A small contrastive image-text model, trained from scratch.
Model: encoder norm none_scaled_ws, text encoder activation swiglu.
Training: adam_atan2 at rate 0.003, 12300 steps.
Data: 203450 training examples, 15.5 epochs.
Rows from block 3 of the text encoder, named by matrix and row number. Rows with one number belong to one neuron. Each number is 50 + 15 x the weight over its row's rms, rounded and kept within 0 to 99. All counts start at 0.
# gate: MLP gate (text_encoder.blocks.3.mlp.gate.weight, 384x128), inputs 0-127
# fc1: MLP up (text_encoder.blocks.3.mlp.fc1.weight, 384x128), inputs 0-127
# fc2: MLP down (text_encoder.blocks.3.mlp.fc2.weight, 128x384, transposed), outputs 0-127
gate.116:43 66 40 42 61 18 61 44 26 62 51 36 41 35 35 36 28 67 67 47 72 28 21 61 42 56 60 43 41 47 54 41 81 57 62 34 47 37 57 70 20 54 53 45 43 40 28 58 28 20 64 35 65 46 56 43 46 51 71 68 60 58 35 32 67 42 70 50 74 69 83 51 40 55 54 76 19 59 49 16 55 45 72 41 27 72 45 46 22 45 33 55 50 43 48 32 76 50 55 34 38 38 44 46 34 36 59 28 53 40 68 66 32 51 59 32 67 56 59 56 77 59 56 60 58 74 52 48
fc1.116:31 52 40 65 31 72 64 43 68 39 47 51 31 46 49 66 72 74 36 65 61 52 69 40 25 62 25 41 73 34 28 70 42 52 54 66 76 58 39 69 65 48 20 43 55 74 29 34 59 55 46 24 65 39 56 69 55 83 54 60 51 44 54 49 48 70 71 53 44 70 55 32 63 58 49 54 39 33 48 40 44 57 35 51 23 46 40 45 62 31 68 45 39 70 14 61 56 42 44 51 42 62 71 36 30 73 40 44 62 30 51 31 54 62 69 44 55 59 29 85 39 15 61 51 67 42 35 40
fc2.116:60 32 37 30 67 68 57 54 35 62 51 50 72 74 78 42 41 42 55 83 45 33 46 75 52 53 47 56 37 68 57 38 56 52 44 31 43 49 49 51 50 48 61 24 50 80 38 44 58 68 54 69 57 57 68 21 74 15 55 51 62 38 62 38 74 04 32 66 48 22 67 66 27 28 48 60 45 44 41 35 54 65 28 35 71 32 47 74 57 40 46 51 60 32 54 43 53 36 50 45 32 49 19 46 73 43 52 38 62 48 55 70 56 40 65 52 41 49 64 30 58 74 23 41 38 68 58 39
gate.117:64 67 49 62 36 44 90 39 74 53 52 44 64 59 77 41 46 43 79 65 44 39 41 37 49 35 76 87 51 50 50 59 28 65 55 60 52 34 61 32 43 61 43 57 45 57 58 51 42 56 34 35 52 80 55 43 37 43 45 12 25 51 36 30 40 49 39 62 35 58 47 61 51 58 55 54 44 60 51 56 45 54 42 50 60 58 63 42 53 53 52 55 57 82 35 20 15 23 78 57 40 45 38 83 58 24 48 44 50 48 40 48 73 42 53 38 41 55 49 00 67 56 42 45 39 47 70 58
fc1.117:66 30 58 61 46 22 83 56 36 38 41 67 63 16 33 54 48 37 52 48 46 59 47 52 58 44 26 21 53 48 62 47 47 39 40 53 70 55 17 77 47 22 38 31 84 45 63 52 34 46 41 34 72 15 48 55 51 62 45 47 44 37 48 56 56 61 46 44 56 76 77 55 60 53 69 27 32 39 55 41 38 48 49 42 44 85 59 53 40 31 56 67 20 58 47 60 47 54 29 41 54 39 92 60 59 60 66 45 56 47 32 49 52 49 30 52 66 79 49 52 59 50 54 42 76 73 21 41
fc2.117:38 81 52 40 38 71 30 58 63 48 68 62 36 45 69 28 62 36 43 38 43 71 68 31 43 69 52 61 35 48 76 51 63 35 57 57 78 52 46 59 60 67 55 67 30 60 73 45 41 56 57 59 51 74 29 60 58 33 59 39 46 23 45 69 48 38 43 53 41 31 42 46 57 61 52 49 34 70 15 53 50 73 49 83 62 32 34 61 64 40 65 40 51 27 43 72 62 27 37 58 58 63 39 38 58 59 29 51 32 42 69 33 44 80 52 48 41 46 27 25 33 35 40 66 06 55 49 75
gate.118:57 48 77 50 41 71 70 47 46 65 79 71 68 21 58 37 32 72 49 56 28 63 41 62 52 42 45 38 53 73 29 48 46 42 68 61 45 62 62 65 54 37 85 61 57 54 53 56 38 46 61 41 54 46 34 81 38 55 53 36 39 16 43 58 47 59 75 64 49 53 55 27 38 58 15 52 41 20 38 34 35 58 37 70 52 55 75 26 59 33 38 50 72 55 35 30 59 53 43 55 28 50 57 69 42 48 52 47 22 68 53 59 16 54 06 51 66 69 60 49 63 62 46 43 42 26 47 46
fc1.118:26 44 58 60 51 51 30 36 68 73 55 29 46 48 56 27 25 56 63 19 46 77 22 49 50 78 23 60 70 76 39 37 46 56 67 67 54 49 56 65 27 54 53 49 63 45 57 57 59 14 23 12 62 46 43 60 43 70 59 56 61 36 50 40 51 75 61 66 48 46 45 45 53 43 57 42 48 48 52 55 40 52 36 42 69 50 52 33 45 88 32 56 43 57 58 45 36 61 35 86 66 37 35 76 58 37 59 37 33 64 58 67 28 66 18 62 40 56 48 47 60 37 46 44 53 14 51 60
fc2.118:47 47 55 56 18 27 57 61 76 54 55 51 50 27 57 28 52 46 73 42 61 61 29 32 68 71 66 56 44 49 47 31 84 76 50 62 38 50 48 56 36 66 29 20 50 50 62 49 24 45 33 29 77 41 14 35 79 44 55 46 52 50 35 66 67 60 52 50 53 59 58 56 57 37 52 55 27 53 76 53 72 21 38 72 53 67 67 37 57 49 61 70 43 71 56 33 45 45 54 50 62 39 44 36 92 50 44 47 25 19 48 28 52 49 48 50 58 38 33 29 53 19 46 54 60 54 51 53
gate.119:59 44 54 36 73 52 84 47 35 78 80 46 77 45 58 62 64 63 40 69 60 59 32 75 42 47 43 39 53 40 35 35 38 41 66 61 46 65 53 60 25 39 67 63 63 63 54 68 55 27 67 50 63 39 44 74 52 57 49 63 30 00 47 56 43 35 46 65 45 60 51 36 28 55 60 56 43 27 31 38 35 44 44 69 46 59 48 56 51 62 27 43 33 37 58 18 54 73 58 40 18 61 49 34 34 58 64 32 45 58 81 54 55 49 47 74 51 85 57 47 73 76 48 59 61 49 43 43
fc1.119:51 40 64 16 52 48 79 21 44 55 45 41 36 34 63 56 70 51 67 60 43 62 59 48 35 49 66 76 65 33 33 32 29 58 56 50 59 52 87 58 19 50 37 55 39 37 37 38 34 49 63 53 83 59 68 55 45 52 53 23 41 34 45 36 57 64 14 65 43 47 62 58 32 27 60 34 45 41 46 41 57 51 38 39 37 79 25 62 39 49 52 75 46 40 68 30 46 40 72 52 42 36 31 48 43 39 58 53 70 53 60 43 35 57 61 76 52 58 46 08 73 62 92 54 54 52 50 43
fc2.119:32 64 38 29 67 62 57 46 20 46 51 59 36 46 54 41 57 67 28 47 47 51 69 66 61 51 74 33 70 13 45 63 48 40 52 48 61 55 46 47 61 48 56 77 45 51 59 40 52 66 67 74 22 50 21 39 33 59 41 57 62 70 32 57 37 99 46 39 55 36 33 49 52 52 40 35 53 41 38 35 62 65 42 73 40 68 41 59 34 34 55 48 74 47 48 63 99 50 34 39 35 66 45 27 32 66 57 70 41 50 69 46 30 55 60 45 64 40 53 31 34 56 46 63 56 66 55 54
gate.120:50 56 74 71 42 42 78 43 67 51 41 63 57 24 35 15 55 37 63 36 41 98 54 38 35 62 65 46 74 57 30 36 52 39 43 65 55 57 57 68 55 57 45 53 42 47 61 49 42 53 15 17 85 30 50 63 55 66 54 40 26 53 33 59 20 63 42 55 21 60 57 58 70 37 40 54 47 48 58 73 62 34 50 51 21 43 51 54 28 69 47 38 63 86 49 39 42 47 46 65 63 38 41 57 78 42 47 52 38 65 57 45 51 63 18 41 61 52 43 58 49 31 47 36 67 37 70 58
fc1.120:31 40 54 34 51 43 61 43 54 61 59 37 19 75 34 74 46 59 50 52 49 33 52 32 57 59 60 47 52 58 38 42 86 60 63 66 38 53 24 56 34 59 53 23 64 56 41 52 46 40 51 36 38 50 49 47 65 58 46 70 54 18 29 75 50 35 63 45 72 62 62 40 72 42 47 38 63 27 75 60 81 68 34 56 60 07 46 34 21 58 40 70 67 48 52 43 39 56 36 22 51 64 66 66 39 40 34 32 45 31 66 34 48 52 49 61 66 77 57 38 53 33 64 66 31 57 13 61
fc2.120:41 66 47 57 64 63 26 37 23 49 56 46 25 62 11 60 40 69 59 46 40 28 53 53 75 56 78 67 70 63 49 52 50 28 59 28 23 49 79 42 48 54 58 50 38 20 70 46 51 35 69 66 36 53 73 35 34 32 65 47 83 79 33 55 49 35 68 49 60 35 34 61 53 54 48 39 71 64 41 51 49 57 54 35 50 16 60 58 35 29 59 35 73 52 49 58 83 47 46 38 42 68 64 39 26 43 33 68 79 55 56 59 51 47 71 60 57 40 71 63 50 52 36 46 58 33 37 38
gate.121:51 82 69 38 51 46 63 39 76 34 43 62 46 43 51 34 22 49 56 42 59 59 24 23 51 56 42 80 57 38 01 50 52 46 67 61 34 30 52 38 54 81 36 48 51 50 33 51 57 26 21 41 37 49 49 66 52 67 54 58 66 74 53 48 46 40 51 80 59 50 35 45 61 46 55 80 66 44 69 51 90 50 39 50 57 51 56 53 55 44 62 28 65 41 45 51 67 50 67 46 88 56 59 52 52 44 43 38 47 46 73 51 49 59 57 40 40 34 47 54 54 44 42 36 51 14 92 77
fc1.121:27 80 23 45 41 68 26 50 48 67 44 18 41 85 35 57 47 63 50 68 36 27 67 64 61 74 60 39 58 46 40 45 59 50 66 59 49 73 41 41 40 66 49 27 24 56 45 43 54 60 58 51 42 60 61 45 52 65 60 78 49 69 48 38 42 65 42 58 34 29 58 25 49 66 22 51 61 42 69 53 49 44 34 51 51 24 10 59 33 56 59 18 45 35 65 53 53 57 57 81 43 45 49 51 35 60 62 69 59 35 47 50 17 80 58 58 49 30 41 55 32 45 46 74 50 20 43 35
fc2.121:51 44 51 46 60 38 58 73 50 40 29 59 67 45 29 40 55 69 64 69 35 47 56 74 56 28 49 50 45 53 35 31 76 72 63 43 59 48 47 47 65 52 62 32 47 50 66 53 55 41 34 48 64 42 88 42 11 37 38 58 39 29 39 40 37 44 59 32 69 47 58 47 50 56 69 62 57 40 40 39 28 53 57 16 63 41 64 66 45 41 47 61 42 60 25 49 24 41 37 84 51 55 81 69 32 13 39 37 93 71 32 57 48 73 53 43 40 55 61 47 51 91 57 42 54 61 49 47
gate.122:57 54 54 48 46 67 58 52 49 44 47 73 44 48 99 34 33 60 49 48 62 64 40 41 38 67 51 70 77 62 43 41 34 49 43 72 53 36 33 51 60 54 49 52 55 84 35 40 44 44 40 40 54 60 42 49 69 58 77 11 32 53 52 68 55 32 53 66 22 55 74 54 58 31 44 60 26 47 51 55 72 51 56 53 53 41 50 57 44 31 70 24 59 58 39 41 47 50 50 46 61 75 48 39 73 67 34 65 35 29 60 52 62 59 38 39 94 45 36 37 72 22 21 37 51 14 35 51
fc1.122:54 42 45 42 46 11 65 31 53 28 40 56 25 46 47 27 31 50 76 45 40 48 31 33 62 43 50 66 67 43 39 40 50 57 54 53 40 37 71 31 69 52 41 56 47 35 60 46 34 38 31 59 57 48 40 38 59 40 44 52 79 60 50 66 66 42 51 48 53 49 47 75 66 48 83 68 64 53 58 21 86 34 57 49 42 79 61 80 40 41 77 52 47 60 83 58 66 60 38 29 71 54 61 34 59 37 40 60 36 50 62 39 43 53 55 30 48 12 41 85 30 26 58 43 46 63 56 75
fc2.122:56 55 49 45 59 57 69 22 42 57 44 60 30 70 54 64 58 33 35 73 71 44 50 35 21 49 18 60 52 34 44 62 20 94 51 66 51 52 36 75 41 45 47 36 41 27 28 52 42 69 50 42 45 56 65 56 62 73 47 41 61 64 58 42 69 43 28 60 56 49 36 33 48 40 55 73 62 38 89 35 81 60 68 31 39 54 42 67 44 53 48 54 54 73 62 49 72 68 55 64 46 45 19 63 56 44 45 42 55 43 41 56 17 34 54 47 39 35 13 39 54 25 79 48 45 49 60 59
gate.123:16 56 57 43 67 20 62 26 33 60 35 33 21 53 71 53 50 32 53 23 51 52 51 48 40 34 56 80 48 39 48 36 37 49 24 31 38 60 66 46 20 59 39 60 46 28 46 65 43 74 51 60 43 45 39 58 52 59 35 40 52 31 22 52 48 46 44 63 55 39 52 60 29 26 67 92 68 67 48 56 64 44 72 59 52 76 38 47 40 62 49 40 56 60 71 45 55 73 58 39 41 33 19 16 51 21 58 44 44 65 49 44 48 48 57 69 50 38 52 47 56 67 78 53 60 73 79 58
fc1.123:69 58 32 51 52 49 21 67 36 35 55 41 58 63 51 34 37 58 36 52 60 27 56 72 47 42 74 34 57 55 41 59 30 52 68 48 30 50 50 28 48 47 58 48 31 93 48 58 61 67 77 73 55 66 50 18 48 30 47 51 30 87 48 24 45 72 67 63 52 13 58 60 44 50 31 21 63 66 59 37 42 29 45 48 65 16 59 62 69 46 46 24 48 69 36 55 33 47 61 76 39 49 55 49 34 57 46 77 48 49 43 52 67 49 54 40 55 47 46 84 45 62 36 31 50 65 64 42
fc2.123:56 48 63 41 53 47 27 54 47 46 40 57 56 59 47 51 39 61 65 64 55 57 44 45 62 38 54 47 46 70 34 48 53 69 58 46 42 32 42 72 56 47 53 00 47 51 28 54 52 46 40 35 60 50 99 59 32 37 36 55 29 46 62 52 41 64 36 57 36 47 43 59 50 28 46 57 53 18 75 54 33 54 49 00 91 41 54 60 54 51 39 46 33 48 45 30 35 54 58 59 49 46 46 71 61 22 48 44 90 54 33 60 54 41 44 39 65 53 53 30 56 84 53 47 45 40 43 54
gate.124:73 18 69 55 34 65 52 34 58 40 62 61 73 60 61 24 52 48 59 62 35 53 71 62 65 34 38 31 51 62 48 42 45 50 55 80 48 48 38 65 60 11 58 45 79 73 72 55 57 58 50 35 52 34 23 77 54 76 23 42 34 28 75 69 36 55 66 59 30 65 52 58 52 43 39 75 32 26 38 39 30 51 44 69 44 57 61 52 50 64 30 45 48 63 40 42 16 49 35 40 30 54 42 66 51 82 52 46 31 79 50 56 49 43 32 40 67 46 42 40 50 54 53 56 55 33 30 26
fc1.124:53 48 28 54 52 42 61 61 36 54 46 51 34 45 50 52 20 39 43 56 50 37 60 61 53 73 20 17 49 69 63 47 46 46 51 34 27 67 47 36 56 59 34 58 49 44 61 44 51 58 60 69 51 24 39 31 50 42 62 44 62 56 41 47 68 66 64 53 58 41 73 45 63 77 38 46 53 48 57 35 76 35 57 53 46 60 58 18 48 44 79 47 66 67 54 80 51 94 41 74 73 38 57 47 49 57 39 83 38 33 25 31 32 15 46 74 45 39 60 90 32 27 42 34 64 52 61 56
fc2.124:55 37 44 66 36 61 73 53 40 51 59 46 26 61 36 36 70 73 51 80 30 63 46 49 43 45 34 48 53 39 44 57 57 43 80 74 69 65 28 60 55 30 60 60 64 33 38 56 39 55 47 57 44 25 30 63 50 99 43 61 41 55 46 46 25 49 48 43 65 82 56 50 57 31 40 73 58 27 32 32 53 60 50 59 44 36 52 50 37 40 64 46 78 33 29 60 47 51 42 58 51 60 49 41 47 76 21 58 47 49 38 24 48 44 60 55 18 27 32 40 29 73 85 56 55 56 34 51
gate.125:62 39 71 52 47 73 48 44 52 49 60 71 77 55 57 53 21 54 56 65 56 34 37 58 73 66 55 27 62 42 28 41 60 35 67 47 38 57 31 21 82 52 59 57 65 72 29 58 79 20 41 62 49 47 28 21 54 62 57 66 59 47 73 40 45 27 37 71 36 19 36 56 54 60 59 63 52 48 44 44 49 50 28 65 61 25 65 46 40 29 54 54 32 45 74 53 36 61 51 64 75 52 39 47 78 53 65 49 44 51 64 78 74 50 48 41 61 65 38 51 36 45 17 41 57 15 50 57
fc1.125:57 61 28 32 41 51 53 81 24 54 32 72 70 43 45 71 69 67 50 53 40 34 71 42 55 35 92 31 61 18 33 76 62 47 60 46 85 61 36 23 69 44 62 34 38 81 57 42 48 41 52 60 55 64 45 53 38 59 47 61 21 41 31 45 32 48 39 34 18 34 39 53 53 28 30 47 65 71 66 49 49 66 51 49 55 56 45 66 54 27 51 51 70 52 33 69 33 22 56 49 52 43 56 55 55 63 39 57 53 54 63 47 74 57 65 52 35 53 30 63 18 52 50 73 53 39 31 47
fc2.125:44 58 32 54 50 41 74 75 34 69 57 31 42 65 57 37 39 67 51 68 35 32 37 30 49 51 51 48 51 54 29 51 67 56 90 46 54 54 57 42 52 66 36 42 15 62 23 41 54 22 39 64 60 93 47 38 51 40 44 82 40 62 41 36 44 51 55 53 18 41 47 42 53 66 53 66 54 46 60 46 59 49 38 57 74 09 38 44 57 26 57 70 87 47 12 51 42 48 66 49 61 45 60 50 40 37 39 41 42 34 62 69 41 66 60 63 23 36 55 63 32 62 53 48 47 22 48 56
gate.126:64 64 43 64 61 38 83 43 19 67 39 53 54 62 38 45 51 44 47 66 35 46 55 37 70 57 58 50 78 29 29 30 60 46 58 21 31 75 25 38 54 60 48 51 32 80 41 47 46 36 32 55 64 40 34 37 57 83 56 56 29 24 39 44 44 18 41 48 34 56 58 57 57 33 37 73 53 65 56 59 65 65 52 57 64 46 47 46 36 26 84 35 62 47 33 87 42 73 46 66 71 37 57 66 72 36 47 50 33 52 35 45 67 25 50 58 60 49 41 57 23 60 42 52 79 57 58 54
fc1.126:51 52 53 39 56 45 36 35 46 73 58 33 21 37 48 43 50 66 50 52 36 54 55 50 35 42 64 58 39 79 78 63 51 32 45 53 15 62 60 79 10 61 48 56 58 33 81 71 46 64 67 62 54 42 51 61 63 18 61 17 50 69 60 58 43 48 55 35 74 62 55 64 34 52 18 49 47 34 39 42 47 38 60 52 52 56 73 43 76 65 55 34 44 56 40 58 48 66 57 25 22 43 42 55 61 42 29 58 51 57 23 41 31 25 42 61 53 20 65 50 48 54 45 17 40 56 80 40
fc2.126:53 34 57 29 47 52 29 29 29 51 40 49 65 37 39 48 42 57 56 36 52 71 52 73 29 48 40 60 46 57 61 63 45 45 42 58 53 45 60 52 35 16 68 44 54 52 43 61 19 70 71 60 51 40 53 41 57 51 71 37 61 74 45 50 57 48 39 66 58 69 60 71 32 26 53 39 43 43 35 44 49 65 52 34 59 71 55 65 27 41 43 50 63 23 70 33 87 58 35 55 12 24 21 51 45 36 42 53 56 42 26 49 47 47 65 48 44 41 80 28 88 83 64 51 50 52 88 32
gate.127:46 68 39 46 59 32 67 52 17 40 46 62 73 41 48 25 45 65 51 30 48 24 58 48 73 31 72 20 39 33 57 79 74 39 53 42 77 31 41 48 55 38 66 64 79 68 56 65 40 65 70 51 54 45 40 50 43 62 35 65 27 60 57 39 40 62 71 44 57 84 55 72 47 70 66 49 31 37 49 36 75 71 32 54 17 73 53 53 41 51 45 42 33 51 50 45 49 34 34 26 38 59 58 57 38 40 48 66 51 51 85 53 61 78 54 17 59 57 42 51 59 55 52 55 36 74 57 43
fc1.127:32 50 41 73 52 92 30 39 57 62 74 51 44 30 33 61 41 60 41 50 58 66 76 73 22 78 20 40 40 57 42 57 49 45 51 45 58 60 39 78 52 31 44 42 45 61 51 27 66 25 36 13 63 29 58 65 48 72 59 63 34 66 54 57 37 59 61 53 59 46 52 19 48 53 46 33 28 47 41 50 32 52 47 44 42 54 48 56 65 51 64 54 60 44 04 57 56 54 49 50 30 50 31 36 24 70 45 59 56 45 42 64 24 56 51 48 69 57 41 30 33 33 49 56 67 24 32 23
fc2.127:67 53 48 60 69 58 53 46 29 42 46 37 56 90 63 59 43 36 35 82 49 55 42 59 46 54 24 57 65 35 49 67 23 55 43 45 43 71 50 37 39 50 43 45 62 68 40 46 40 75 56 71 37 52 56 35 61 45 75 31 45 75 64 18 70 56 40 50 41 20 76 45 28 58 41 36 54 51 69 45 69 48 45 36 41 44 50 39 51 54 54 49 30 56 74 52 55 93 59 69 36 50 11 35 45 44 88 61 65 26 29 69 37 21 48 48 33 35 49 45 57 60 51 42 49 38 72 51
gate.128:37 57 49 46 51 43 65 23 21 52 85 32 36 48 33 54 47 61 13 71 53 28 73 63 38 52 35 59 50 45 29 79 23 53 52 31 68 65 52 34 41 58 28 89 38 63 37 48 89 29 65 60 44 38 32 68 57 66 54 51 65 47 70 51 34 41 55 55 61 48 50 48 29 61 70 68 57 59 36 38 47 41 23 76 53 42 23 39 69 68 53 40 37 58 60 59 52 47 70 65 52 70 64 40 24 57 65 37 38 68 68 66 66 53 48 67 33 71 50 51 43 62 51 51 49 46 57 39
fc1.128:51 52 68 43 57 67 51 56 53 76 57 40 32 60 37 53 51 31 54 53 27 39 67 64 59 68 64 58 73 62 39 49 54 39 91 60 40 67 85 41 47 70 48 58 32 26 39 48 67 33 56 44 71 52 58 45 63 82 51 53 52 60 49 50 42 62 50 77 08 51 55 26 34 40 05 68 43 28 53 40 47 22 53 57 58 53 37 47 58 47 35 44 59 62 60 57 55 75 56 73 58 29 69 71 42 30 46 33 44 65 36 44 34 46 42 57 45 12 50 66 49 47 34 60 53 18 36 38
fc2.128:56 47 56 54 58 47 46 93 53 53 57 51 37 19 53 55 55 42 25 46 34 51 37 43 44 68 58 63 69 54 47 58 51 55 55 39 32 67 64 37 54 76 29 31 46 40 57 43 63 34 25 52 78 24 66 79 66 29 49 29 25 38 36 83 53 45 46 49 35 49 79 33 56 60 30 63 50 54 54 59 57 36 55 30 75 43 60 39 63 49 63 26 66 37 27 53 53 63 56 42 58 61 78 75 57 38 42 46 61 43 51 35 33 58 58 60 78 72 68 92 35 20 38 44 60 56 54 57
gate.129:39 45 40 34 44 45 29 80 32 47 33 41 73 70 57 47 55 70 33 58 80 37 45 38 54 49 25 19 45 62 50 41 62 54 55 66 54 43 37 43 52 44 60 42 54 33 44 57 62 53 60 65 28 62 46 23 61 36 55 80 75 41 44 74 71 27 50 55 51 40 39 33 61 46 77 68 30 38 56 69 52 62 57 50 64 26 41 42 15 42 64 75 33 29 41 65 29 46 13 51 70 56 43 60 64 78 42 48 45 31 72 50 57 70 64 46 37 50 32 77 52 33 47 46 23 58 44 66
fc1.129:58 20 49 61 46 64 63 21 33 36 65 43 56 50 62 69 81 33 57 32 26 62 62 68 77 38 51 26 09 33 58 31 44 58 36 44 62 46 66 67 47 31 42 41 60 61 71 39 45 85 60 30 46 54 38 51 44 61 35 53 36 29 69 61 63 44 76 45 46 39 43 58 45 34 53 54 61 75 33 31 38 39 75 58 41 64 52 59 68 69 46 60 59 72 52 50 60 26 39 52 46 57 14 69 55 64 63 61 46 58 52 48 67 45 56 31 38 21 30 41 53 47 75 72 48 63 46 27
fc2.129:69 43 69 59 44 36 81 51 63 40 40 70 56 07 22 34 35 53 58 61 56 60 43 59 52 58 33 49 69 51 44 62 54 60 63 86 45 48 41 28 63 57 36 27 61 40 40 50 67 52 22 20 82 46 85 56 43 78 55 47 36 25 60 60 52 50 64 63 18 61 62 53 49 67 64 37 29 27 51 44 53 36 51 15 56 67 66 37 53 44 45 52 59 59 27 37 46 51 53 37 57 48 75 74 45 57 47 33 86 62 41 48 28 47 54 55 44 68 45 60 52 31 36 37 53 38 36 56
gate.130:77 59 70 26 58 15 68 48 63 53 56 67 63 44 74 42 47 50 44 58 65 26 40 44 37 37 48 67 40 81 43 73 30 42 44 58 51 40 16 42 49 50 56 51 51 57 32 78 56 59 44 38 56 64 36 73 56 34 43 21 48 54 63 57 43 52 56 86 63 29 62 44 35 48 37 75 58 36 49 17 59 62 42 60 41 72 66 31 65 46 41 14 63 64 47 39 49 62 49 39 36 53 25 40 32 30 49 24 47 59 56 36 37 38 45 21 53 57 39 14 63 48 44 35 43 65 68 68
fc1.130:40 39 41 64 46 74 33 83 39 55 54 47 27 60 54 11 89 58 58 47 39 43 75 58 39 53 50 43 60 55 44 35 33 48 71 65 70 49 51 74 69 51 48 59 35 65 55 45 76 55 51 38 57 70 47 64 88 59 40 54 47 32 43 38 43 53 85 60 26 45 38 34 57 41 29 38 50 36 35 50 23 69 27 60 58 20 54 51 45 42 50 56 55 32 12 72 40 29 29 53 36 47 72 65 55 66 31 48 40 63 53 48 50 67 42 74 21 56 39 66 31 54 56 40 66 48 51 52
fc2.130:32 30 55 50 32 69 61 74 38 46 30 40 32 58 60 31 43 50 64 56 31 45 68 48 55 17 61 55 60 51 58 42 32 59 67 50 72 59 64 38 60 27 70 41 47 61 38 34 40 59 65 44 78 83 57 47 35 73 47 46 63 37 40 19 55 62 43 50 06 53 59 79 50 29 43 57 56 59 48 62 37 85 66 38 60 24 42 70 46 26 40 73 55 47 56 60 46 29 29 60 44 26 56 66 53 37 42 45 55 48 64 41 64 86 54 43 41 52 28 48 41 66 43 67 58 62 79 36
gate.131:45 43 60 72 38 54 36 35 43 57 69 41 42 69 47 40 63 51 40 15 44 59 53 62 39 30 51 56 73 52 58 69 34 49 34 62 44 56 43 66 37 55 55 70 42 36 40 46 47 68 84 32 36 48 28 75 73 66 41 58 42 50 69 73 44 57 82 49 59 74 39 43 35 39 41 55 42 51 26 57 58 36 59 94 39 61 33 51 86 70 42 43 49 52 48 46 51 21 51 66 30 63 80 25 35 44 51 25 31 63 60 59 56 61 22 57 47 40 22 68 73 43 69 62 43 45 45 38
fc1.131:37 54 27 45 55 48 63 44 29 49 49 43 32 53 67 44 69 38 35 59 38 35 69 52 49 34 74 56 70 26 54 61 43 49 45 29 55 56 58 43 49 50 34 57 21 64 29 25 53 58 60 86 56 74 45 48 60 37 53 60 22 32 39 58 60 41 36 45 30 50 45 41 44 39 78 32 57 63 46 65 86 64 41 47 48 38 36 68 34 44 87 58 56 31 32 77 43 37 62 33 69 59 59 37 45 60 46 89 49 45 73 39 86 75 75 65 47 55 51 54 17 51 41 61 57 69 52 47
fc2.131:35 51 50 60 65 36 48 29 49 70 59 25 35 57 58 34 55 70 53 43 44 48 56 49 43 38 61 48 68 49 38 53 25 43 56 51 50 50 59 48 15 75 50 76 39 65 17 37 41 56 48 27 72 58 58 99 40 75 66 70 31 45 46 19 28 70 83 65 26 61 48 61 38 69 45 59 68 42 38 28 39 59 46 44 64 61 34 67 63 52 29 61 69 56 42 24 73 47 64 39 40 37 35 58 30 32 59 41 54 68 59 52 47 58 52 51 28 60 46 50 60 57 69 77 67 35 63 32
gate.132:49 84 72 25 74 29 76 42 48 48 50 45 43 30 44 65 44 60 37 38 53 35 40 38 47 37 64 73 33 62 39 84 34 42 52 39 26 59 72 42 33 73 36 56 34 39 32 58 69 16 56 50 53 64 45 53 38 20 73 27 45 48 62 41 22 47 48 53 48 46 53 63 40 58 51 49 56 45 60 53 46 33 31 58 59 41 59 31 82 62 40 44 53 92 75 44 35 38 69 47 57 47 71 43 46 37 61 28 56 47 74 54 61 54 70 54 56 62 50 57 66 51 26 22 34 56 81 48
fc1.132:55 52 65 52 45 65 36 68 47 76 80 60 62 39 56 39 40 36 63 28 36 83 65 47 44 78 64 31 80 64 54 46 69 44 23 34 33 65 52 50 52 58 53 72 40 58 69 67 53 59 31 63 68 24 47 64 71 49 44 41 42 44 28 78 68 53 38 49 41 43 43 54 33 11 31 18 27 53 39 89 53 51 51 61 48 50 53 38 47 47 46 52 50 35 58 71 40 56 43 36 31 49 54 55 75 56 22 66 37 62 34 38 45 46 35 94 60 58 69 43 38 46 48 43 51 38 41 43
fc2.132:37 60 51 23 62 46 56 48 34 45 32 56 50 45 37 43 71 53 41 51 42 62 91 56 45 42 55 71 22 21 44 54 58 73 45 24 72 51 38 40 48 49 65 29 44 71 66 42 37 65 53 64 49 37 74 43 25 65 51 40 42 41 51 29 30 42 27 44 65 49 54 48 42 03 44 64 65 65 71 55 46 72 50 28 40 53 52 59 63 54 51 58 83 14 51 66 58 44 45 58 54 50 26 59 68 34 47 71 74 38 50 54 54 56 42 60 30 47 36 24 42 73 69 60 51 77 79 54
gate.133:62 55 65 39 44 31 68 51 29 64 54 43 46 51 43 60 35 65 36 43 63 37 47 50 21 30 69 80 45 57 51 90 49 63 53 62 44 50 48 22 34 51 57 45 35 31 37 78 77 31 61 55 52 68 53 83 43 47 50 46 54 51 61 28 18 27 43 62 31 26 35 27 39 36 48 55 63 67 60 72 40 60 55 45 67 47 49 38 70 38 14 47 52 61 51 42 26 36 57 47 24 50 49 74 53 43 39 19 50 61 64 78 53 48 55 66 29 69 48 37 80 59 48 27 42 38 55 36
fc1.133:30 53 51 47 52 46 65 41 30 63 71 38 33 48 45 25 44 75 63 67 50 62 49 68 33 45 22 64 55 80 37 39 28 43 60 42 35 77 75 79 41 65 44 72 45 48 34 44 36 37 57 38 41 54 49 51 74 38 56 48 69 50 47 52 67 45 57 52 59 42 51 31 22 79 51 43 55 39 38 37 44 32 40 56 49 58 36 86 57 57 36 55 42 54 24 16 72 43 76 71 33 71 94 33 35 35 49 43 47 59 43 53 30 50 32 68 36 36 66 39 66 65 42 70 38 36 57 38
fc2.133:58 32 59 62 23 72 35 46 46 33 31 53 53 49 49 63 55 13 36 23 45 59 55 58 80 56 70 42 42 39 62 58 60 76 34 53 80 44 47 35 60 32 54 13 53 52 78 59 61 61 51 63 50 53 59 35 37 65 32 23 51 71 68 65 48 55 41 45 05 31 40 61 65 28 28 41 26 80 50 63 50 31 45 46 48 52 70 39 51 53 47 54 62 63 60 49 36 53 49 41 51 68 16 56 68 59 49 63 60 53 63 68 58 44 71 50 88 53 41 52 55 53 19 38 51 56 39 41